Rows from block 17 of the image encoder of a small image captioner, named by matrix and row number. Rows with one number belong to one channel. Each number is 128 + 32 x the weight over its row's rms, rounded and kept within 0 to 255. All counts start at 0. Numbers have three digits each.
After each channel's rows are labels from the 100 images, of 14976, where the channel reaches its highest value: "patch colour" is the nearest of a few named colours to the mean colour under the peak. Only what is clearly more common there than usual is listed. The data: photos with spoken descriptions (Open Images, Localized Narratives). In brackets: how many of the 100, against the usual share in percent.
# conv1: bottleneck pointwise conv (encoder.blocks.19.conv1.weight, 64x192x1x1), inputs 0-95
# conv2: growth 3x3 conv (encoder.blocks.19.conv2.weight, 16x64x3x3, transposed, each kernel summed), outputs 0-15

conv1.57:123118154088144099086152123138118141109199114102164116129136117107110131052124131157104080120133124154044165084109131108115118117145089128100144149150123098087122051112155088180175120120136138094113140108124111093175148109142129151164040092114097106142145079151106104079091100073140109152
conv2.57:190149102162060159124144166140172112151117135129
patch colour: pink (43 vs 9.3)

conv1.12:185149165112158145130140116159130178183160135157087144188151132144137155141083119165106128129149153132134149151121121130144132134151122104153137146143117120121124161122114100112125105140120128150106149128110164149126117108122130115121123146182139145081123153115132130144165101155130170163
conv2.12:151088117164131161099136156160168169166171160164
patch colour: cyan (63 vs 1.1); blue (36 vs 0.7)

conv1.13:144113147118144141136155148128126113177177123149113148129115128136115104159108137166149158128141127145130138163105128105148157123117143149131136110125130144133142129119113097124109142121152147150114116152153132138119139149141118120142113138161155145090154138107132131152170128132130137155
conv2.13:153069135161128161114141158151162180157166153164
patch colour: cyan (66 vs 1.1); blue (32 vs 0.7)

conv1.30:167149148160149094091122141119129162133140079103139129148122145120156160132138131149105113124147127148078132135122131088085150080149132119161041140100122098093106084118125094114041126093147148114077122128136150096145163161138080125144127127142102136104128120117128102081148100093126104089
conv2.30:179131075115095118133143218118111145136109135116
patch colour: black (76 vs 13.7)

conv1.7:142149157154131080107147136153105151129168069107120115151146116119147182116118103132098050152120137164139145110162117095069144078106123066181140107154109088078131148156137102102167102097116144100085135114125146111114154107119079143119115107131092117101106129132095115065158103131104143130
conv2.7:184159073126104121132160175123158113143162180115
patch colour: black (77 vs 13.7)

conv1.29:109153131132104096050126127136125135138200139086143120136124060087128145097140127143109117144144106153097175100123126151129115139114127156153116152131106098056132095134175048152147079129125108093117117096116129077124110097112109140150098086120086087117130099157092112097125113133106171104
conv2.29:164170087139066172115113176117105124149153164128
patch colour: pink (38 vs 9.3)

conv1.39:101163107138131116089119142124097087140141119098175078131132112114122114100164147103084106125147085152103155107131147126105151160131139154110148113103069090080141134139147094166121087132141124119124122120139096115147094089122122114179113126135058108095132100124094098107149103072114119153
conv2.39:162137101171077178115127151165136144171177151146
patch colour: white (49 vs 6.1); pink (49 vs 9.3)

conv1.20:061152117147139083101109117085121077099162152113145058115110151075150105115139139134082099124141053130132146132109147156101137131133133149113123101114057082111150112169134085179141119113145147101078135120140053112153092111137146109172093124131131137113142123155151136107085121099126078182
conv2.20:147129097155066180114100154158131158174171147127
patch colour: pink (46 vs 9.3)

conv1.59:134181115140120110082143182116139148139194134131136142140142100099143154144158099133092089158130118170114139127173118155125144124122117116119103134131094110069122102163162077126099098111111137122137115116110127067131114109152103157120120105135087121105121121098091133091146096083125119097
conv2.59:158131096123090147122136205107084160143165168130
patch colour: red (32 vs 0.4)

conv1.44:195186128102148099050128193151176193158121092111133142210185042141122165096116188119069079179103136150139105115175090147087124074119169131178063167102158095048169142189175099063140103107113136158114188103093168123093148170098118180113116103117110110173090121117153114126182139121110121118
conv2.44:141149124156112115112179162171105202103142137170
patch colour: red (49 vs 0.4)

conv1.54:181129159132118137126129142159118161143187140136105143160139137125142164162087100169135154126146128140133138142132118123128158131139121112139108155135129143104106160135119115124141115150130109143142142153164129122128115107141127128133119155154136147091158140099130134138157106154153145156
conv2.54:161096123170130163116155165170156167160170159163
patch colour: cyan (65 vs 1.1); blue (33 vs 0.7)

conv1.28:111135145146128092087150132122113115137165125101146070135118124100131136097109113127096084131137068142111170098121121123084127129137146116130125115115056093063144133153120093147167114126110133089112113098113115125147115129129116152153108099117057063106132118144086090071102097081104128123
conv2.28:167126092154084188121138158154129136167178167136
patch colour: grey (67 vs 35.1)

conv1.35:136132136126148118142147136129122148157157145134095135136152143139171139151096136160119148131150140144157153128128128107123171147114116118139130152115119123127141130119110127110135151151134126140140154126145150111133136136142132144151143170165126140088169156105142150148137105152138122177
conv2.35:161087121167125160114158160167156166159169161167
patch colour: cyan (65 vs 1.1); blue (33 vs 0.7)

conv1.5:099164131140127087079111148116106101133147105127162083118136113090120120107118108139112099113136081169117138099136145121096123130144146137118117113116083080113127108161129078150133137114115126092096112104131094126162108131135104145139087104127090099121157091126089122074116127063094145131
conv2.5:168130100159064177110126156160132131158172168130
patch colour: pink (45 vs 9.3)

conv1.27:096160138155129105084079120110107107135135149110135049087097162097105091106128136125101087074152098129125154128077151141100142143149134161092134115141083067141147104129154088179102134130170138127115123109150069140170124109158132131148118168134085108110135134116124103103125128067138115150
conv2.27:153125117166082178114111154163144148185173162144
patch colour: pink (61 vs 9.3); white (34 vs 6.1)

conv1.43:134095116130105073112107106115093108073162176139170060108064171108160091138105143130123122067193042125114168132064168131128175160098090173102134124104097140124112120112134102160130104147132171115125116146163089102189096131184144098175149166091156123091119136085148127159162127135150136145
conv2.43:165122107165110188085126156155142161167151161166
patch colour: cyan (67 vs 1.1); blue (31 vs 0.7)

conv1.16:090122122160107054086103120107118115120147148109145015123086145066145097117116117127083127068161039159131160105100121109120153136121153182074148102108053073072121086140107035174117102124126136118071092122114076135152095098171125092172093163115116123087103130159138118114088115100099115142
conv2.16:146128093152078185106105148155141148180177153125
patch colour: pink (48 vs 9.3)

conv1.10:078136128120119066049122100098102114130154143143163086138102099088121097118161168140101096132138073150117182106176173171104116166103148203094136118091088064070153146152172056208107109166136147155145128107118065059160105099151138119159116105115119134112147098123095123100142090099101129145
conv2.10:145117103172076177116094151147131142183163156156
patch colour: white (99 vs 6.1)

conv1.6:114125158122116081100102141134133125121161116108138106117129147116125141102106134114116076112135094098096134115117120125091118079150129129118100168132126107111145081144122112125099105106152120095100149087150119146172140127104100125139071143120090086111144116156144130108093098095108120177
conv2.6:169114096135072173131112190142124169162148152141
patch colour: grey (63 vs 35.1)

conv1.36:112129101128087033054126110134091132120156162118175021139132085035165124131107152138090129119139030158117180088144129129119165135124119164104173087135024084033115106160117044166136052125112123102104130128074069087159051107154135103182113137154148154086101123169128139150104150120097095111
conv2.36:145127067155088177104124147162171145166164152138
patch colour: pink (41 vs 9.3)

conv1.63:182162170084158172112167156173167180189165114144112161172169111163128156156094170168101126149145164140125147149137098115123125143141140120146120158103152133093146141164144089105106134134149155162120149151130171147113147174103131151110127135153156167142129152112126127151149105132157139164
conv2.63:160059126150124152114171171150158167151161149154
patch colour: cyan (62 vs 1.1); blue (37 vs 0.7)

conv1.47:159173159115135119071135175150158151164122062134116166148181081148113172112145114141083103169130162129115116081175096129088117076139093073145051172121142119070142115148128091068093094078094103132123185096140184089101169134107073174091086028088131103194122144116127105152135110154124139136
conv2.47:172112125161135107117170195159134167098152159162
patch colour: red (56 vs 0.4)