Weights of a small image captioner: encoder arch densenet.
Rows from block 18 of the image encoder of a small image captioner, named by matrix and row number. Rows with one number belong to one channel. Each number is 200 + 20 x the weight over its row's rms, rounded and kept within 0 to 999. All counts start at 0.
After each channel's rows are labels from the 100 images, of 14976, where the channel reaches its highest value: "strongest on" is what is common among them. Only what is clearly more common there than usual is listed. The data: photos with spoken descriptions (Open Images, Localized Narratives). In brackets: how many of the 100, against the usual share in percent.
# conv1: bottleneck pointwise conv (encoder.blocks.20.conv1.weight, 64x208x1x1), inputs 0-207
# conv2: growth 3x3 conv (encoder.blocks.20.conv2.weight, 16x64x3x3, transposed, each kernel summed), outputs 0-15

conv1.3,205,213,173,193,199,178,148,212,199,193,203,188,203,202,179,184,218,213,215,222,134,169,177,204,181,206,211,195,180,185,211,183,211,198,194,208,172,222,206,239,178,170,185,165,195,188,207,182,218,193,206,178,142,220,210,206,237,163,207,227,197,196,159,200,201,198,226,181,193,194,137,172,199,198,189,194,219,205,176,171,186,186,191,216,182,194,182,182,194,192,184,154,188,198,217,189,191,214,171,202,162,249,215,186,194,177,165,216,169,229,222,216,227,206,177,178,190,206,185,181,156,167,192,210,164,204,191,204,203,200,201,196,225,203,190,203,218,187,182,168,191,188,190,206,228,175,192,203,202,199,204,200,193,205,179,172,179,181,215,175,191,201,207,194,198,233,186,208,224,204,226,228,194,212,189,189,166,253,200,234,211,196,228,190,216,187,249,193,215,208,207,207,197,179,230,201,225,198,206,206,191,215,191,195,191,207,202,196
conv2.3,226,185,200,214,178,190,210,240,209,180,185,203,170,195,181,231
strongest on: text has "color" (31 vs 13.2); text has "red" (30 vs 3.7)

conv1.9,209,212,185,173,194,203,184,192,187,183,199,179,204,197,190,170,212,191,199,205,190,204,180,225,179,214,204,205,191,166,209,182,204,196,167,193,194,203,176,205,177,183,168,190,205,192,213,192,210,171,191,166,181,201,185,203,212,191,192,205,207,176,196,188,172,181,209,189,195,207,186,205,198,202,199,163,193,191,165,208,173,166,172,228,201,152,210,179,185,167,187,161,155,205,203,202,197,191,198,196,183,231,204,214,183,185,186,215,185,221,219,208,216,188,195,171,168,202,209,188,186,176,170,240,187,180,149,173,175,205,216,170,216,179,178,180,221,198,216,198,229,189,181,178,242,203,178,179,187,209,164,175,162,215,181,189,154,191,216,157,215,185,210,177,186,240,196,187,219,195,243,229,213,187,177,186,171,253,190,222,221,190,222,185,212,193,257,185,231,202,182,196,195,186,229,179,209,179,215,195,199,186,181,185,189,185,184,179
conv2.9,184,201,212,193,224,225,238,221,223,186,200,205,195,164,185,225
strongest on: text has "color" (36 vs 13.2); text has "red" (33 vs 3.7)

conv1.6,214,214,200,199,211,196,206,186,184,193,180,199,192,204,173,185,201,180,211,178,210,202,187,205,175,150,211,204,183,176,173,183,188,194,195,194,191,192,166,172,186,179,167,218,210,196,200,185,183,208,191,196,180,205,189,212,172,181,210,200,205,173,211,201,160,139,173,184,193,180,221,197,206,200,196,154,188,211,175,203,186,175,209,245,195,164,227,165,201,170,170,189,171,198,197,187,165,206,230,195,184,225,230,195,174,207,214,211,199,184,227,183,200,185,209,184,191,198,185,165,204,192,179,206,187,189,160,168,192,206,230,192,235,202,196,185,232,196,244,230,243,208,195,191,225,161,189,177,205,230,192,177,172,192,195,163,166,169,223,176,197,204,213,184,190,215,181,201,210,195,233,201,202,205,185,194,138,243,188,225,222,184,218,196,207,183,233,187,249,203,186,179,202,198,229,200,213,202,230,196,203,194,196,202,203,198,201,187
conv2.6,214,184,204,168,225,210,231,220,176,201,178,210,201,180,164,203
strongest on: text has "grass" (32 vs 9.9)

conv1.19,227,208,237,186,212,178,189,199,202,205,209,219,196,205,180,203,222,187,213,189,212,213,231,217,200,191,235,225,174,198,190,216,187,201,201,218,211,196,195,204,174,214,202,188,188,227,220,188,187,173,177,189,179,223,210,208,197,175,223,171,193,198,206,239,206,186,194,221,246,168,183,238,185,214,203,208,184,204,180,211,221,203,209,181,211,213,193,221,203,206,223,207,215,221,205,226,212,209,197,205,192,198,220,197,188,184,200,208,185,196,217,245,184,208,197,207,218,203,221,215,203,194,201,229,197,231,210,204,210,244,203,204,205,196,213,206,223,208,227,201,197,212,197,198,224,196,200,206,216,182,211,212,217,232,217,202,226,227,203,220,248,199,239,238,228,200,205,207,220,225,239,202,247,205,212,220,230,199,224,215,243,222,246,226,223,214,222,201,218,252,205,208,219,273,217,233,216,223,237,212,226,224,210,238,230,230,220,234
conv2.19,226,199,219,168,224,186,217,225,185,178,199,196,215,165,199,222
strongest on: text has "sky" (82 vs 24.4); text has "trees" (60 vs 26.9); text has "buildings" (27 vs 11); text has "water" (26 vs 8)

conv1.21,179,205,201,202,204,191,178,217,191,198,204,190,204,208,184,194,198,202,195,222,191,191,212,193,183,186,199,193,189,167,212,197,199,206,193,218,183,220,187,194,160,208,158,179,193,204,209,207,209,184,192,172,173,205,187,215,202,175,199,220,182,177,189,206,180,186,194,181,199,191,177,206,207,207,208,159,212,212,173,195,180,161,178,215,174,179,214,179,194,179,192,174,163,194,190,204,178,198,181,169,211,226,202,239,216,171,182,220,183,223,206,203,222,194,198,184,194,199,205,189,178,189,177,223,187,196,188,185,185,194,195,179,221,179,186,181,219,208,204,206,198,192,182,174,235,198,165,168,156,205,163,180,156,233,175,202,151,184,232,156,206,190,239,196,196,214,178,176,241,188,245,218,206,181,161,166,180,238,190,226,228,170,246,191,203,180,244,174,226,205,189,194,173,214,215,185,200,167,214,183,188,186,186,175,175,181,172,178
conv2.21,209,205,225,207,232,184,216,204,190,188,158,202,234,183,186,220
strongest on: text has "color" (33 vs 13.2); text has "red" (26 vs 3.7)

conv1.57,211,207,225,218,206,200,205,215,220,220,222,224,212,197,205,204,209,213,213,218,216,213,207,209,230,194,226,211,210,201,214,218,207,205,203,190,214,232,202,201,203,225,212,198,200,199,205,198,230,210,217,200,213,217,219,206,209,204,178,192,188,202,214,189,213,202,208,195,222,223,190,218,219,195,227,212,223,217,218,211,236,210,201,186,205,207,191,202,234,199,204,187,210,205,217,219,229,217,200,216,178,221,204,188,197,215,205,194,199,209,222,200,221,200,184,220,204,212,215,235,232,203,223,210,219,238,220,204,221,237,210,219,228,209,220,211,224,223,219,207,197,235,227,206,225,202,221,228,224,208,233,216,230,212,224,180,213,226,222,212,224,209,227,228,241,210,232,216,211,217,245,211,248,201,221,232,219,222,225,229,245,224,245,213,223,207,228,206,221,247,218,204,229,260,228,219,214,218,235,227,234,219,217,241,237,232,221,228
conv2.57,227,200,221,180,219,186,230,224,190,170,197,200,219,173,207,225
strongest on: text has "sky" (84 vs 24.4); text has "trees" (59 vs 26.9); text has "buildings" (29 vs 11); text has "water" (28 vs 8)

conv1.46,195,190,185,207,214,207,212,167,185,183,173,189,183,220,198,204,178,186,172,151,207,216,214,186,217,156,199,212,189,195,153,205,176,194,208,192,208,171,192,160,200,209,186,221,207,206,198,198,143,190,193,206,204,191,174,186,154,188,182,178,192,193,199,192,158,180,140,187,203,191,217,235,194,193,209,172,172,223,200,203,181,169,199,234,204,173,216,180,190,186,170,216,176,209,175,204,179,183,241,187,214,192,198,252,219,232,230,205,186,190,221,213,222,187,200,192,181,195,183,149,192,206,166,208,207,163,168,197,186,200,213,185,217,187,177,185,215,194,226,237,231,193,163,185,215,211,177,184,184,217,181,170,195,206,177,203,190,205,219,192,219,202,220,184,170,232,176,202,222,216,223,227,197,195,186,172,175,233,202,220,200,193,215,187,200,188,229,213,224,178,196,183,191,191,219,200,195,188,207,182,187,179,173,194,177,195,201,200
conv2.46,224,175,209,172,221,184,231,214,167,204,173,195,210,209,177,198
strongest on: text has "sky" (68 vs 24.4); text has "trees" (65 vs 26.9); text has "grass" (34 vs 9.9); text has "plants" (26 vs 10)

conv1.48,204,203,218,192,220,230,208,197,175,162,184,190,184,213,172,205,181,200,183,170,236,227,163,181,175,148,176,225,206,177,171,179,210,155,203,188,219,179,141,164,179,178,176,242,207,190,191,183,183,186,209,173,223,190,188,198,161,196,194,225,205,160,226,189,184,162,171,189,230,205,245,211,229,201,203,173,167,189,180,223,194,201,207,223,218,185,226,207,213,196,166,195,187,211,191,198,180,207,247,208,198,208,209,202,193,223,234,190,185,175,160,200,219,189,214,201,200,188,208,173,206,203,185,200,203,210,172,175,204,239,217,204,203,214,172,190,223,204,242,229,230,178,172,203,211,180,193,186,191,218,199,205,193,182,181,193,184,176,214,187,210,219,206,168,188,230,214,193,192,218,200,217,196,209,207,210,151,241,189,213,197,200,185,185,209,204,213,196,222,186,187,183,193,187,234,189,201,207,194,197,185,189,194,181,186,202,202,201
conv2.48,177,155,191,183,183,166,192,184,180,193,192,213,196,201,200,168
strongest on: text has "trees" (68 vs 26.9); text has "sky" (52 vs 24.4); text has "plants" (26 vs 10); text has "grass" (25 vs 9.9)

conv1.14,193,185,191,184,186,203,218,245,234,188,229,190,223,185,213,165,217,206,186,220,161,205,181,186,190,226,218,178,232,210,226,175,214,243,184,184,176,231,228,223,228,177,205,183,180,211,203,204,220,256,197,236,176,201,201,202,224,211,199,207,193,196,161,196,215,228,217,173,186,215,200,172,189,197,193,227,227,198,195,174,214,187,176,194,189,181,174,195,170,193,226,191,172,210,219,188,214,183,215,196,209,187,186,200,175,226,202,183,195,227,224,208,213,207,142,216,189,198,209,251,210,192,217,198,243,193,193,201,213,207,191,219,179,210,229,195,199,199,173,180,164,202,231,209,187,189,232,205,208,200,219,229,227,193,208,159,199,193,197,215,190,224,178,250,205,187,227,209,186,211,197,199,218,212,213,229,221,172,228,199,206,225,208,216,219,207,206,212,177,228,206,208,218,239,213,222,204,214,211,215,218,231,198,229,224,211,230,211
conv2.14,215,185,219,192,227,182,229,225,177,179,191,187,221,171,200,222
strongest on: text has "sky" (85 vs 24.4); text has "trees" (61 vs 26.9); text has "water" (29 vs 8); text has "buildings" (29 vs 11)

conv1.51,186,212,192,189,200,183,195,197,196,185,196,199,188,208,182,201,192,182,204,188,191,184,184,217,177,173,206,210,190,180,176,201,191,191,195,196,188,192,166,174,187,187,169,203,212,199,208,184,187,195,174,198,179,198,196,203,181,178,190,209,201,187,196,195,164,167,174,178,189,193,210,193,191,209,188,170,200,211,176,212,193,179,204,220,195,174,224,172,188,177,180,181,156,193,197,185,179,202,204,191,189,203,210,241,193,190,211,215,200,197,216,193,210,175,200,176,179,183,195,185,187,189,171,215,206,195,166,186,184,191,213,177,221,190,198,177,204,189,234,232,236,191,190,165,227,189,183,147,170,203,150,180,142,209,163,202,147,181,210,151,206,179,209,187,176,211,160,178,208,212,212,208,198,178,153,150,174,228,178,211,207,188,211,171,189,171,223,189,217,193,182,183,174,204,205,171,206,172,210,168,181,172,162,172,168,178,178,163
conv2.51,222,185,207,168,238,198,222,215,171,204,183,207,230,196,186,208
strongest on: text has "plants" (26 vs 10)

conv1.30,196,211,185,210,183,168,162,196,222,216,205,205,219,199,207,179,227,206,207,224,149,181,203,219,185,229,212,166,194,198,230,203,216,197,211,188,199,222,206,241,193,190,188,175,203,188,210,197,229,195,192,197,145,204,219,195,244,199,189,211,193,207,173,207,219,212,237,181,180,210,159,195,205,195,215,212,216,210,197,198,206,163,159,216,189,198,207,204,209,173,175,158,194,195,194,215,182,219,176,180,143,241,220,198,175,188,200,228,175,194,225,188,223,181,194,182,183,214,195,197,189,186,178,220,167,183,181,182,206,193,206,178,210,183,177,186,197,180,194,194,209,206,171,194,218,155,198,176,182,215,196,207,190,198,188,173,168,187,231,171,191,186,214,180,221,221,180,185,226,172,235,229,211,204,194,182,155,238,179,232,222,204,236,190,237,185,248,181,238,213,193,189,193,187,223,207,214,187,204,207,192,190,200,202,203,193,182,202
conv2.30,225,203,212,199,199,219,233,219,205,167,187,208,197,182,170,235
strongest on: text has "red" (25 vs 3.7)

conv1.55,215,193,204,197,190,209,203,202,191,207,182,208,192,201,207,214,199,196,196,182,215,221,202,206,217,199,229,217,191,202,196,221,202,203,199,217,219,187,206,206,196,217,215,197,196,226,221,210,198,198,188,209,212,201,209,192,188,180,223,195,176,203,209,211,209,198,209,204,227,184,184,219,196,199,212,210,196,221,204,231,214,208,194,184,226,207,187,213,201,207,219,219,218,219,208,219,220,219,205,195,207,204,232,205,196,199,193,192,208,219,213,213,206,220,193,208,195,206,224,206,217,193,197,236,209,208,218,220,215,229,209,212,206,210,213,206,228,258,230,213,195,239,223,209,233,202,200,224,202,200,213,209,206,220,211,194,221,229,209,221,247,196,234,243,238,199,214,222,226,221,237,203,270,211,213,208,217,219,215,230,252,203,251,220,209,212,234,200,210,260,202,204,229,252,229,222,213,238,248,216,223,229,217,246,239,243,234,242
conv2.55,222,198,218,167,222,184,225,222,184,179,202,198,218,167,196,221
strongest on: text has "sky" (83 vs 24.4); text has "trees" (59 vs 26.9); text has "buildings" (29 vs 11); text has "water" (28 vs 8)