config.toml
encoder_arch = "densenet"
horizontal_flip = true
translate = 0.12
encoder_depths = [4, 6, 9, 4]
fusion = "cross_attention"
decoder_layers = 8
decoder_mlp_ratio = 4
decoder_fused_qkv = false
decoder_qk_norm = false
decoder_drop_path = 0.1
decoder_tie_embeddings = false
ema_decay = 0.999
Rows from block 11 of the image encoder of a small image captioner, named by matrix and row number. Rows with one number belong to one channel. Each number is 128 + 24 x the weight over its row's rms, rounded and kept within 0 to 255. All counts start at 0.
Before each channel's rows are labels from the 100 images, of 14976, where the channel reaches its highest value: "colour at peak" is the nearest of a few named colours to the mean colour under the peak. Only what is clearly more common there than usual is listed. The data: photos with spoken descriptions (Open Images, Localized Narratives). In brackets: how many of the 100.
# conv1: bottleneck pointwise conv (encoder.blocks.13.conv1.weight, 64x96x1x1), inputs 0-95
# conv2: growth 3x3 conv (encoder.blocks.13.conv2.weight, 16x64x3x3, transposed, each kernel summed), outputs 0-15

colour at peak: pink (49)
conv1.35 [125  79 109 134  75 118 108 117 141 130 150 134  70 131 133  91 134 111 137 132 135 106 152 114 125 144 131 118 121 124 113 119  97 129  98 128  72 130 127 119  94 154 110  92  85 119 144 143 152 110 152 101 145  55 124  67 131 140 145 124 123 113 112 100 105 108 141 100 156 124  67 151 116 103 139 110 145 163 121 117 153 147 114  91 148 129 122 108 156 116 124 128 108  87 113 146]
conv2.35 [114 140  77 104 133 125 147 127 106  79 107  95 145 117 129 105]

colour at peak: grey (68)
conv1.2 [132 166 125 114 128  71 126  94 123 159  89 126 125 164 139 159 123  64 133 111 121  95 141 131 123 136 142 139 142 127 112 137  52 129 150 159 132  93 134 137 139 124 159 145 151 152 125 162 116 123  74 134  98 143 130 163  97  76 132 157 120 133 115 137 136 119  93 153 100  69 124 109  96 103 127 112 108 149 135 139  97 125 119 116 157 120 126 107 107 108 119 100 100 105 122 134]
conv2.2 [106 119 126 151 131  73 115 115 100 133 145  89 132  83 136 137]

colour at peak: cyan (72); blue (28)
conv1.5 [152 134 132 160 114  92 133 122 151 152 148 171 143 146 137 120 125  98 138 101 141 100 146 117 139 146  87 106 152 146 107 134  92 116 153  87 138 113 130 164 145 139 140 147 131 102 110 136 108 180  92 138 136 137 141 159 133 158 129 108 142 153 140 131 138 151 147 136 138 104 146 109 103 130 133 152 128  87 168 119 124 136 102 148 104 126 107  82 107 138 192 123 131 145 223 132]
conv2.5 [122 115 131 177 118  90  79 130 158 129 112 117 113 106 108 111]

colour at peak: pink (25)
conv1.12 [145 121 122 111  90  82 117 141 120 149 124 136 122 141 134 105 170  99 135 151  88 101 134 142 114 183 159 117 145 126 173 104  94 145 121 139  89 152 156 182 133  97 143 147 111 144 146 136 145 152  83 143  90 141 132 139 157 102 156 142 134 144  72 114 113 156 125 151 122 119 130  85  77 126 107 155 141 120 141 107 109 130 101 171  99 144 115 136 102 126  93 113 155 150 124 124]
conv2.12 [ 98 124 149 105 111  92 122  81 149 129 145 108 127  97  97 106]

colour at peak: cyan (77)
conv1.62 [163 115 132 143 111 139 156 155 121 149 139 139 137 115 134 118 133 131 138  86 120 130 145 154 152 130 106 149 149 115 101 115 127 132 132 101  81 120 158 152 178 164 150 132  62 105 130 134 119 153 150 165 156  86 130  69 144 158 123 111 120 122 116 102 134 143 127  81 145 118 140 142 136 119 150 156 146 123 143  63 149 129 118 126 136 131 132 121 119 107 183 153 133 144 198 152]
conv2.62 [119 140 122 183 130 133 131 118 176 133 126  84 136 120 127  90]

colour at peak: pink (31)
conv1.8 [135 130 112 146 108 124 125  94 141 136 142 125 120 108 146 165 172 134 142 157 128  94 178 109 159 148 173 122 139 142 158 143 119 130 113 177 112 139 157 115 146 186 140 100 107 170 143 143 142 104 134 115 101 132 135 136 137 118 143 126 120 140 119 150 121 155 120 133 108 132 109 150 124 128 216 127 145 215 140 118 133 120 113 101 130 163 146 147 142 141 115 140 158 113 102 154]
conv2.8 [111 145 120 143 144 113 190 100 142 108 121  89 120 119 159 132]

colour at peak: grey (70)
conv1.57 [123 149 134 148 115 101 134 107  74 143  75 119 122 158 136 169 121 112 126  85 129 118 154 125 146 115 109 119 129 129 123 146 102 127 144 116 140  82 153  83 119 154 126 154 151 128 135 154  59 125  90 121 115 113 132 141  77 119 105 103 109 120 150 109 139 123  93 134 111  79 107 134 102 122 139 144  80 136 151 140 122 103 166 154 160 113  93 104 144 116  88  81 127 116 115 151]
conv2.57 [101 119 114 143 129  89 113 108 115 125 126  85 110  78 151 152]

colour at peak: grey (83)
conv1.56 [102 156 126 123 127 109 128 121  73 103  86 128  92 131 142 126 151 106 139 114 105  95 119 115 135 128 155 101 141 130  95 107 103 120 135 150 134  95 149 132 123 147 121 137 167 155 130 123 120 123  99 111 128 160 147 157 119 117 151 122 163 121 120 135 147 141 119 141 112  55 107 120  94 114 154 122  74 156 107 190 117 110 127 109 152 125  75  97 132 115 111  63 108 123 127 168]
conv2.56 [117 135 145 170 120 105 161 142  96 150 127 106  82  98 126 137]

colour at peak: red (34)
conv1.49 [114 126 147 116 112 116 110 129 138 132 127 105 139 118 129 120 121 105 129 159 157 108  96 149 110 155 108 131 142 111 172 108 119 144 103  91 101 153 151 144 128 119 106 147 147 109 144 102 159 131 121 123 134 122  99 114 173 122  84 127 117  84 118  93 136 158 159 139 140 122 129 116 111 117 103 123 132 122  97 123 103  66  65 181 131 113 121  87 100  73  88  74 119 137  99 155]
conv2.49 [135 149 120 179 122 127 125  84  82 118 149 123 104 104 110 120]

colour at peak: cyan (66); blue (34)
conv1.46 [148 150 125 131 148 108 147 151 146 126 151 129 145 139 126 143 123 108 168 112 132 111 126 137 128 127 101 141 118 140 126 109  91 134 147  82 140 128 153 155 157 108 125 156 150 124 134 142 113 160  91 152 111 166 144 174 147 140 126 142 150 166 128 128 156 150 129 131  98  90 170 110 102 120 119 168 138  98 141 133 116 144 108 141 129 172 106  97 102 133 184 165 125 168 221 136]
conv2.46 [115 108 131 164 130  99  98 135 151 124 119 105 123 124 123  63]

colour at peak: brown (82)
conv1.22 [115 170 112  90 156 121 109 147 141 131 116 133 135 147  96 118 115 116 115 142 106 110 111 111 127 149 112 156 112 109 159 122  85 173 145 134 156 144 107 104 126 106 103 141 170 109 108 148 132 141  72 113  99 164  94 170  87  72 122 154 122 119 121 122 125 101  97 163  91 129 141  92 121 108 113  94 164 116  86 134 120 108 117 131 121 178 150 124  82 115 132 122 128 100 125 156]
conv2.22 [134 118 133 163 117 106  52 113 123 128 118 118 133 123 137  98]

colour at peak: grey (81)
conv1.37 [103 155 110  77 134 135 136 127  89 100  95  85 120 120 112 130 126 112 107 102 136 114  92 116  98  94 134 120 103 114  78 124 135 134 107 112 161 135  95 105 106 104 117 147 136 138  64 119  95 137 113 116 121 145  99 139 126 123 128 130 176 105 130 134 100 114 109 138 113 132 150 127 112 105 147 102 119 149  60 174 114 135 167 141 153 177 125 129 149 143  95 100 154 103 132 167]
conv2.37 [112 138 128 130 142 117 148 161 113 133 144  91  80 106 103  85]

colour at peak: cyan (68); blue (32)
conv1.11 [163 150 134 146 150  87 142 123 143 146 144 172  84  89 144 124 147  87 135 121 129 114 115 137 142 128 102 100 141 150 107 132 113 125 150 127 147 117 142 143 177 127 130 129 154 128 132 148 139 154  82 184 119 143 142 148 129 135 125 108 123 161 118 137 135 156 145 135 137  92 171 132 129 164 127 150 143  98 170  92 145 145 140 112 125 147 148 117 134 143 200 179 127 150 196 118]
conv2.11 [108 112 127 186 122 115 112 145 162 125 138 107 123 111 138  80]

colour at peak: brown (67)
conv1.21 [122  96  65 106 108 141 114 159 149 148 136 125 146 133 108  51 101 147 100 112 109 114 126 104 135 126 108 157 119 102 136  96 126 165  86 107  73 151 118 119 103 129 122  99 102 122 123 118 101 134 121 114 115 103 100  89 127 141 108 133 138 116 124  90  87 117  98 131  95 144  83 110 106 106 111 118 151 113 119  93 106 115 171 138 119 154 130 131 116 119  91  92 137 118  94 148]
conv2.21 [125 138 131  68 118 116  91  91  97 138 122 103 108 120 120 113]

colour at peak: cyan (87)
conv1.44 [140 114 135 132 109 119 163 170 152 152 147 151 118 157 148 125 145  85 144 114 137 105 125 145 124 126  87 148 152 116  97 123  93 144 112 128  74 112 119 129 159 137 152 141  73 114 121 124  95 180 100 157 164  75 122  96 122 140 140 122 147 133 124 108 109 156 103 122 129 111 123 116  94 125 119 151 156 130 133  64 152 123 145 128 126 144 104  87  99 114 177 106 133 140 176 122]
conv2.44 [ 98 132 104 146 129  97  98  98 162 122 114  77 141 106 122 124]

colour at peak: blue (58); cyan (41)
conv1.13 [166  99 143 176  93 130 151 137 141 154 151 115 144 143 155 149  92 116 137 133 147 124 138 129 190 117 102 124 131 146 131 161 113 169 167  94 115 146 149  93 148 192 147 121 102 125 133 138 132 150 148 130 123 104 153 126  82 129  75 120 150 146 131  85 120 135 152 105 133 149 104 145 146 135 166 134 140 132 159 110 174 131 160  96 143 137  97 144 166 159 133 128 159 119 138 134]
conv2.13 [134 124  92 179 120 156 146 136 141  85 121 103 140 138 139  97]

colour at peak: grey (72)
conv1.38 [109 128 122 145  97 109 117  82  73 126  82 116 109 112 159 157 140  96 116 109 121 111 128 146 147 118 173  95 131 137 121 138 118  80 135 129 133  97 141 128 140 142 119 104 161 165 141 113 105  83 108 124 132 123 141 139 116 140 168  97 139 141 129 120 108 120  98 151 124  66 101 132  83  87 160 115  94 157 130 170 138 133 141 120 160  98 132  85 127 120 113  80 122 135 104 152]
conv2.38 [125 145 144 147 129 109 191 135  94 149 150 119 102  99 140 140]

colour at peak: blue (41)
conv1.42 [134  90 104 104  91 152 123 158 125 145 129 124 152 140 120 120 136 164 137 152 120 169 104 143 125 137 117 145 132 150 144  79 167 144 129  99  78 121 124 134 128 102 147 102  93 123 166 129 124 118 133 131 118  83 136 100 143 164 142 148 109 138 105 105 142 126 155  98 139 171 116  92 122 122  95 148 113  91 148  61 131 114 146 152  90 100 146 157 134 134  90 123 130 125  69 162]
conv2.42 [107 147 148  80 113 138 117  96  96 129 122  83 101 111 134 135]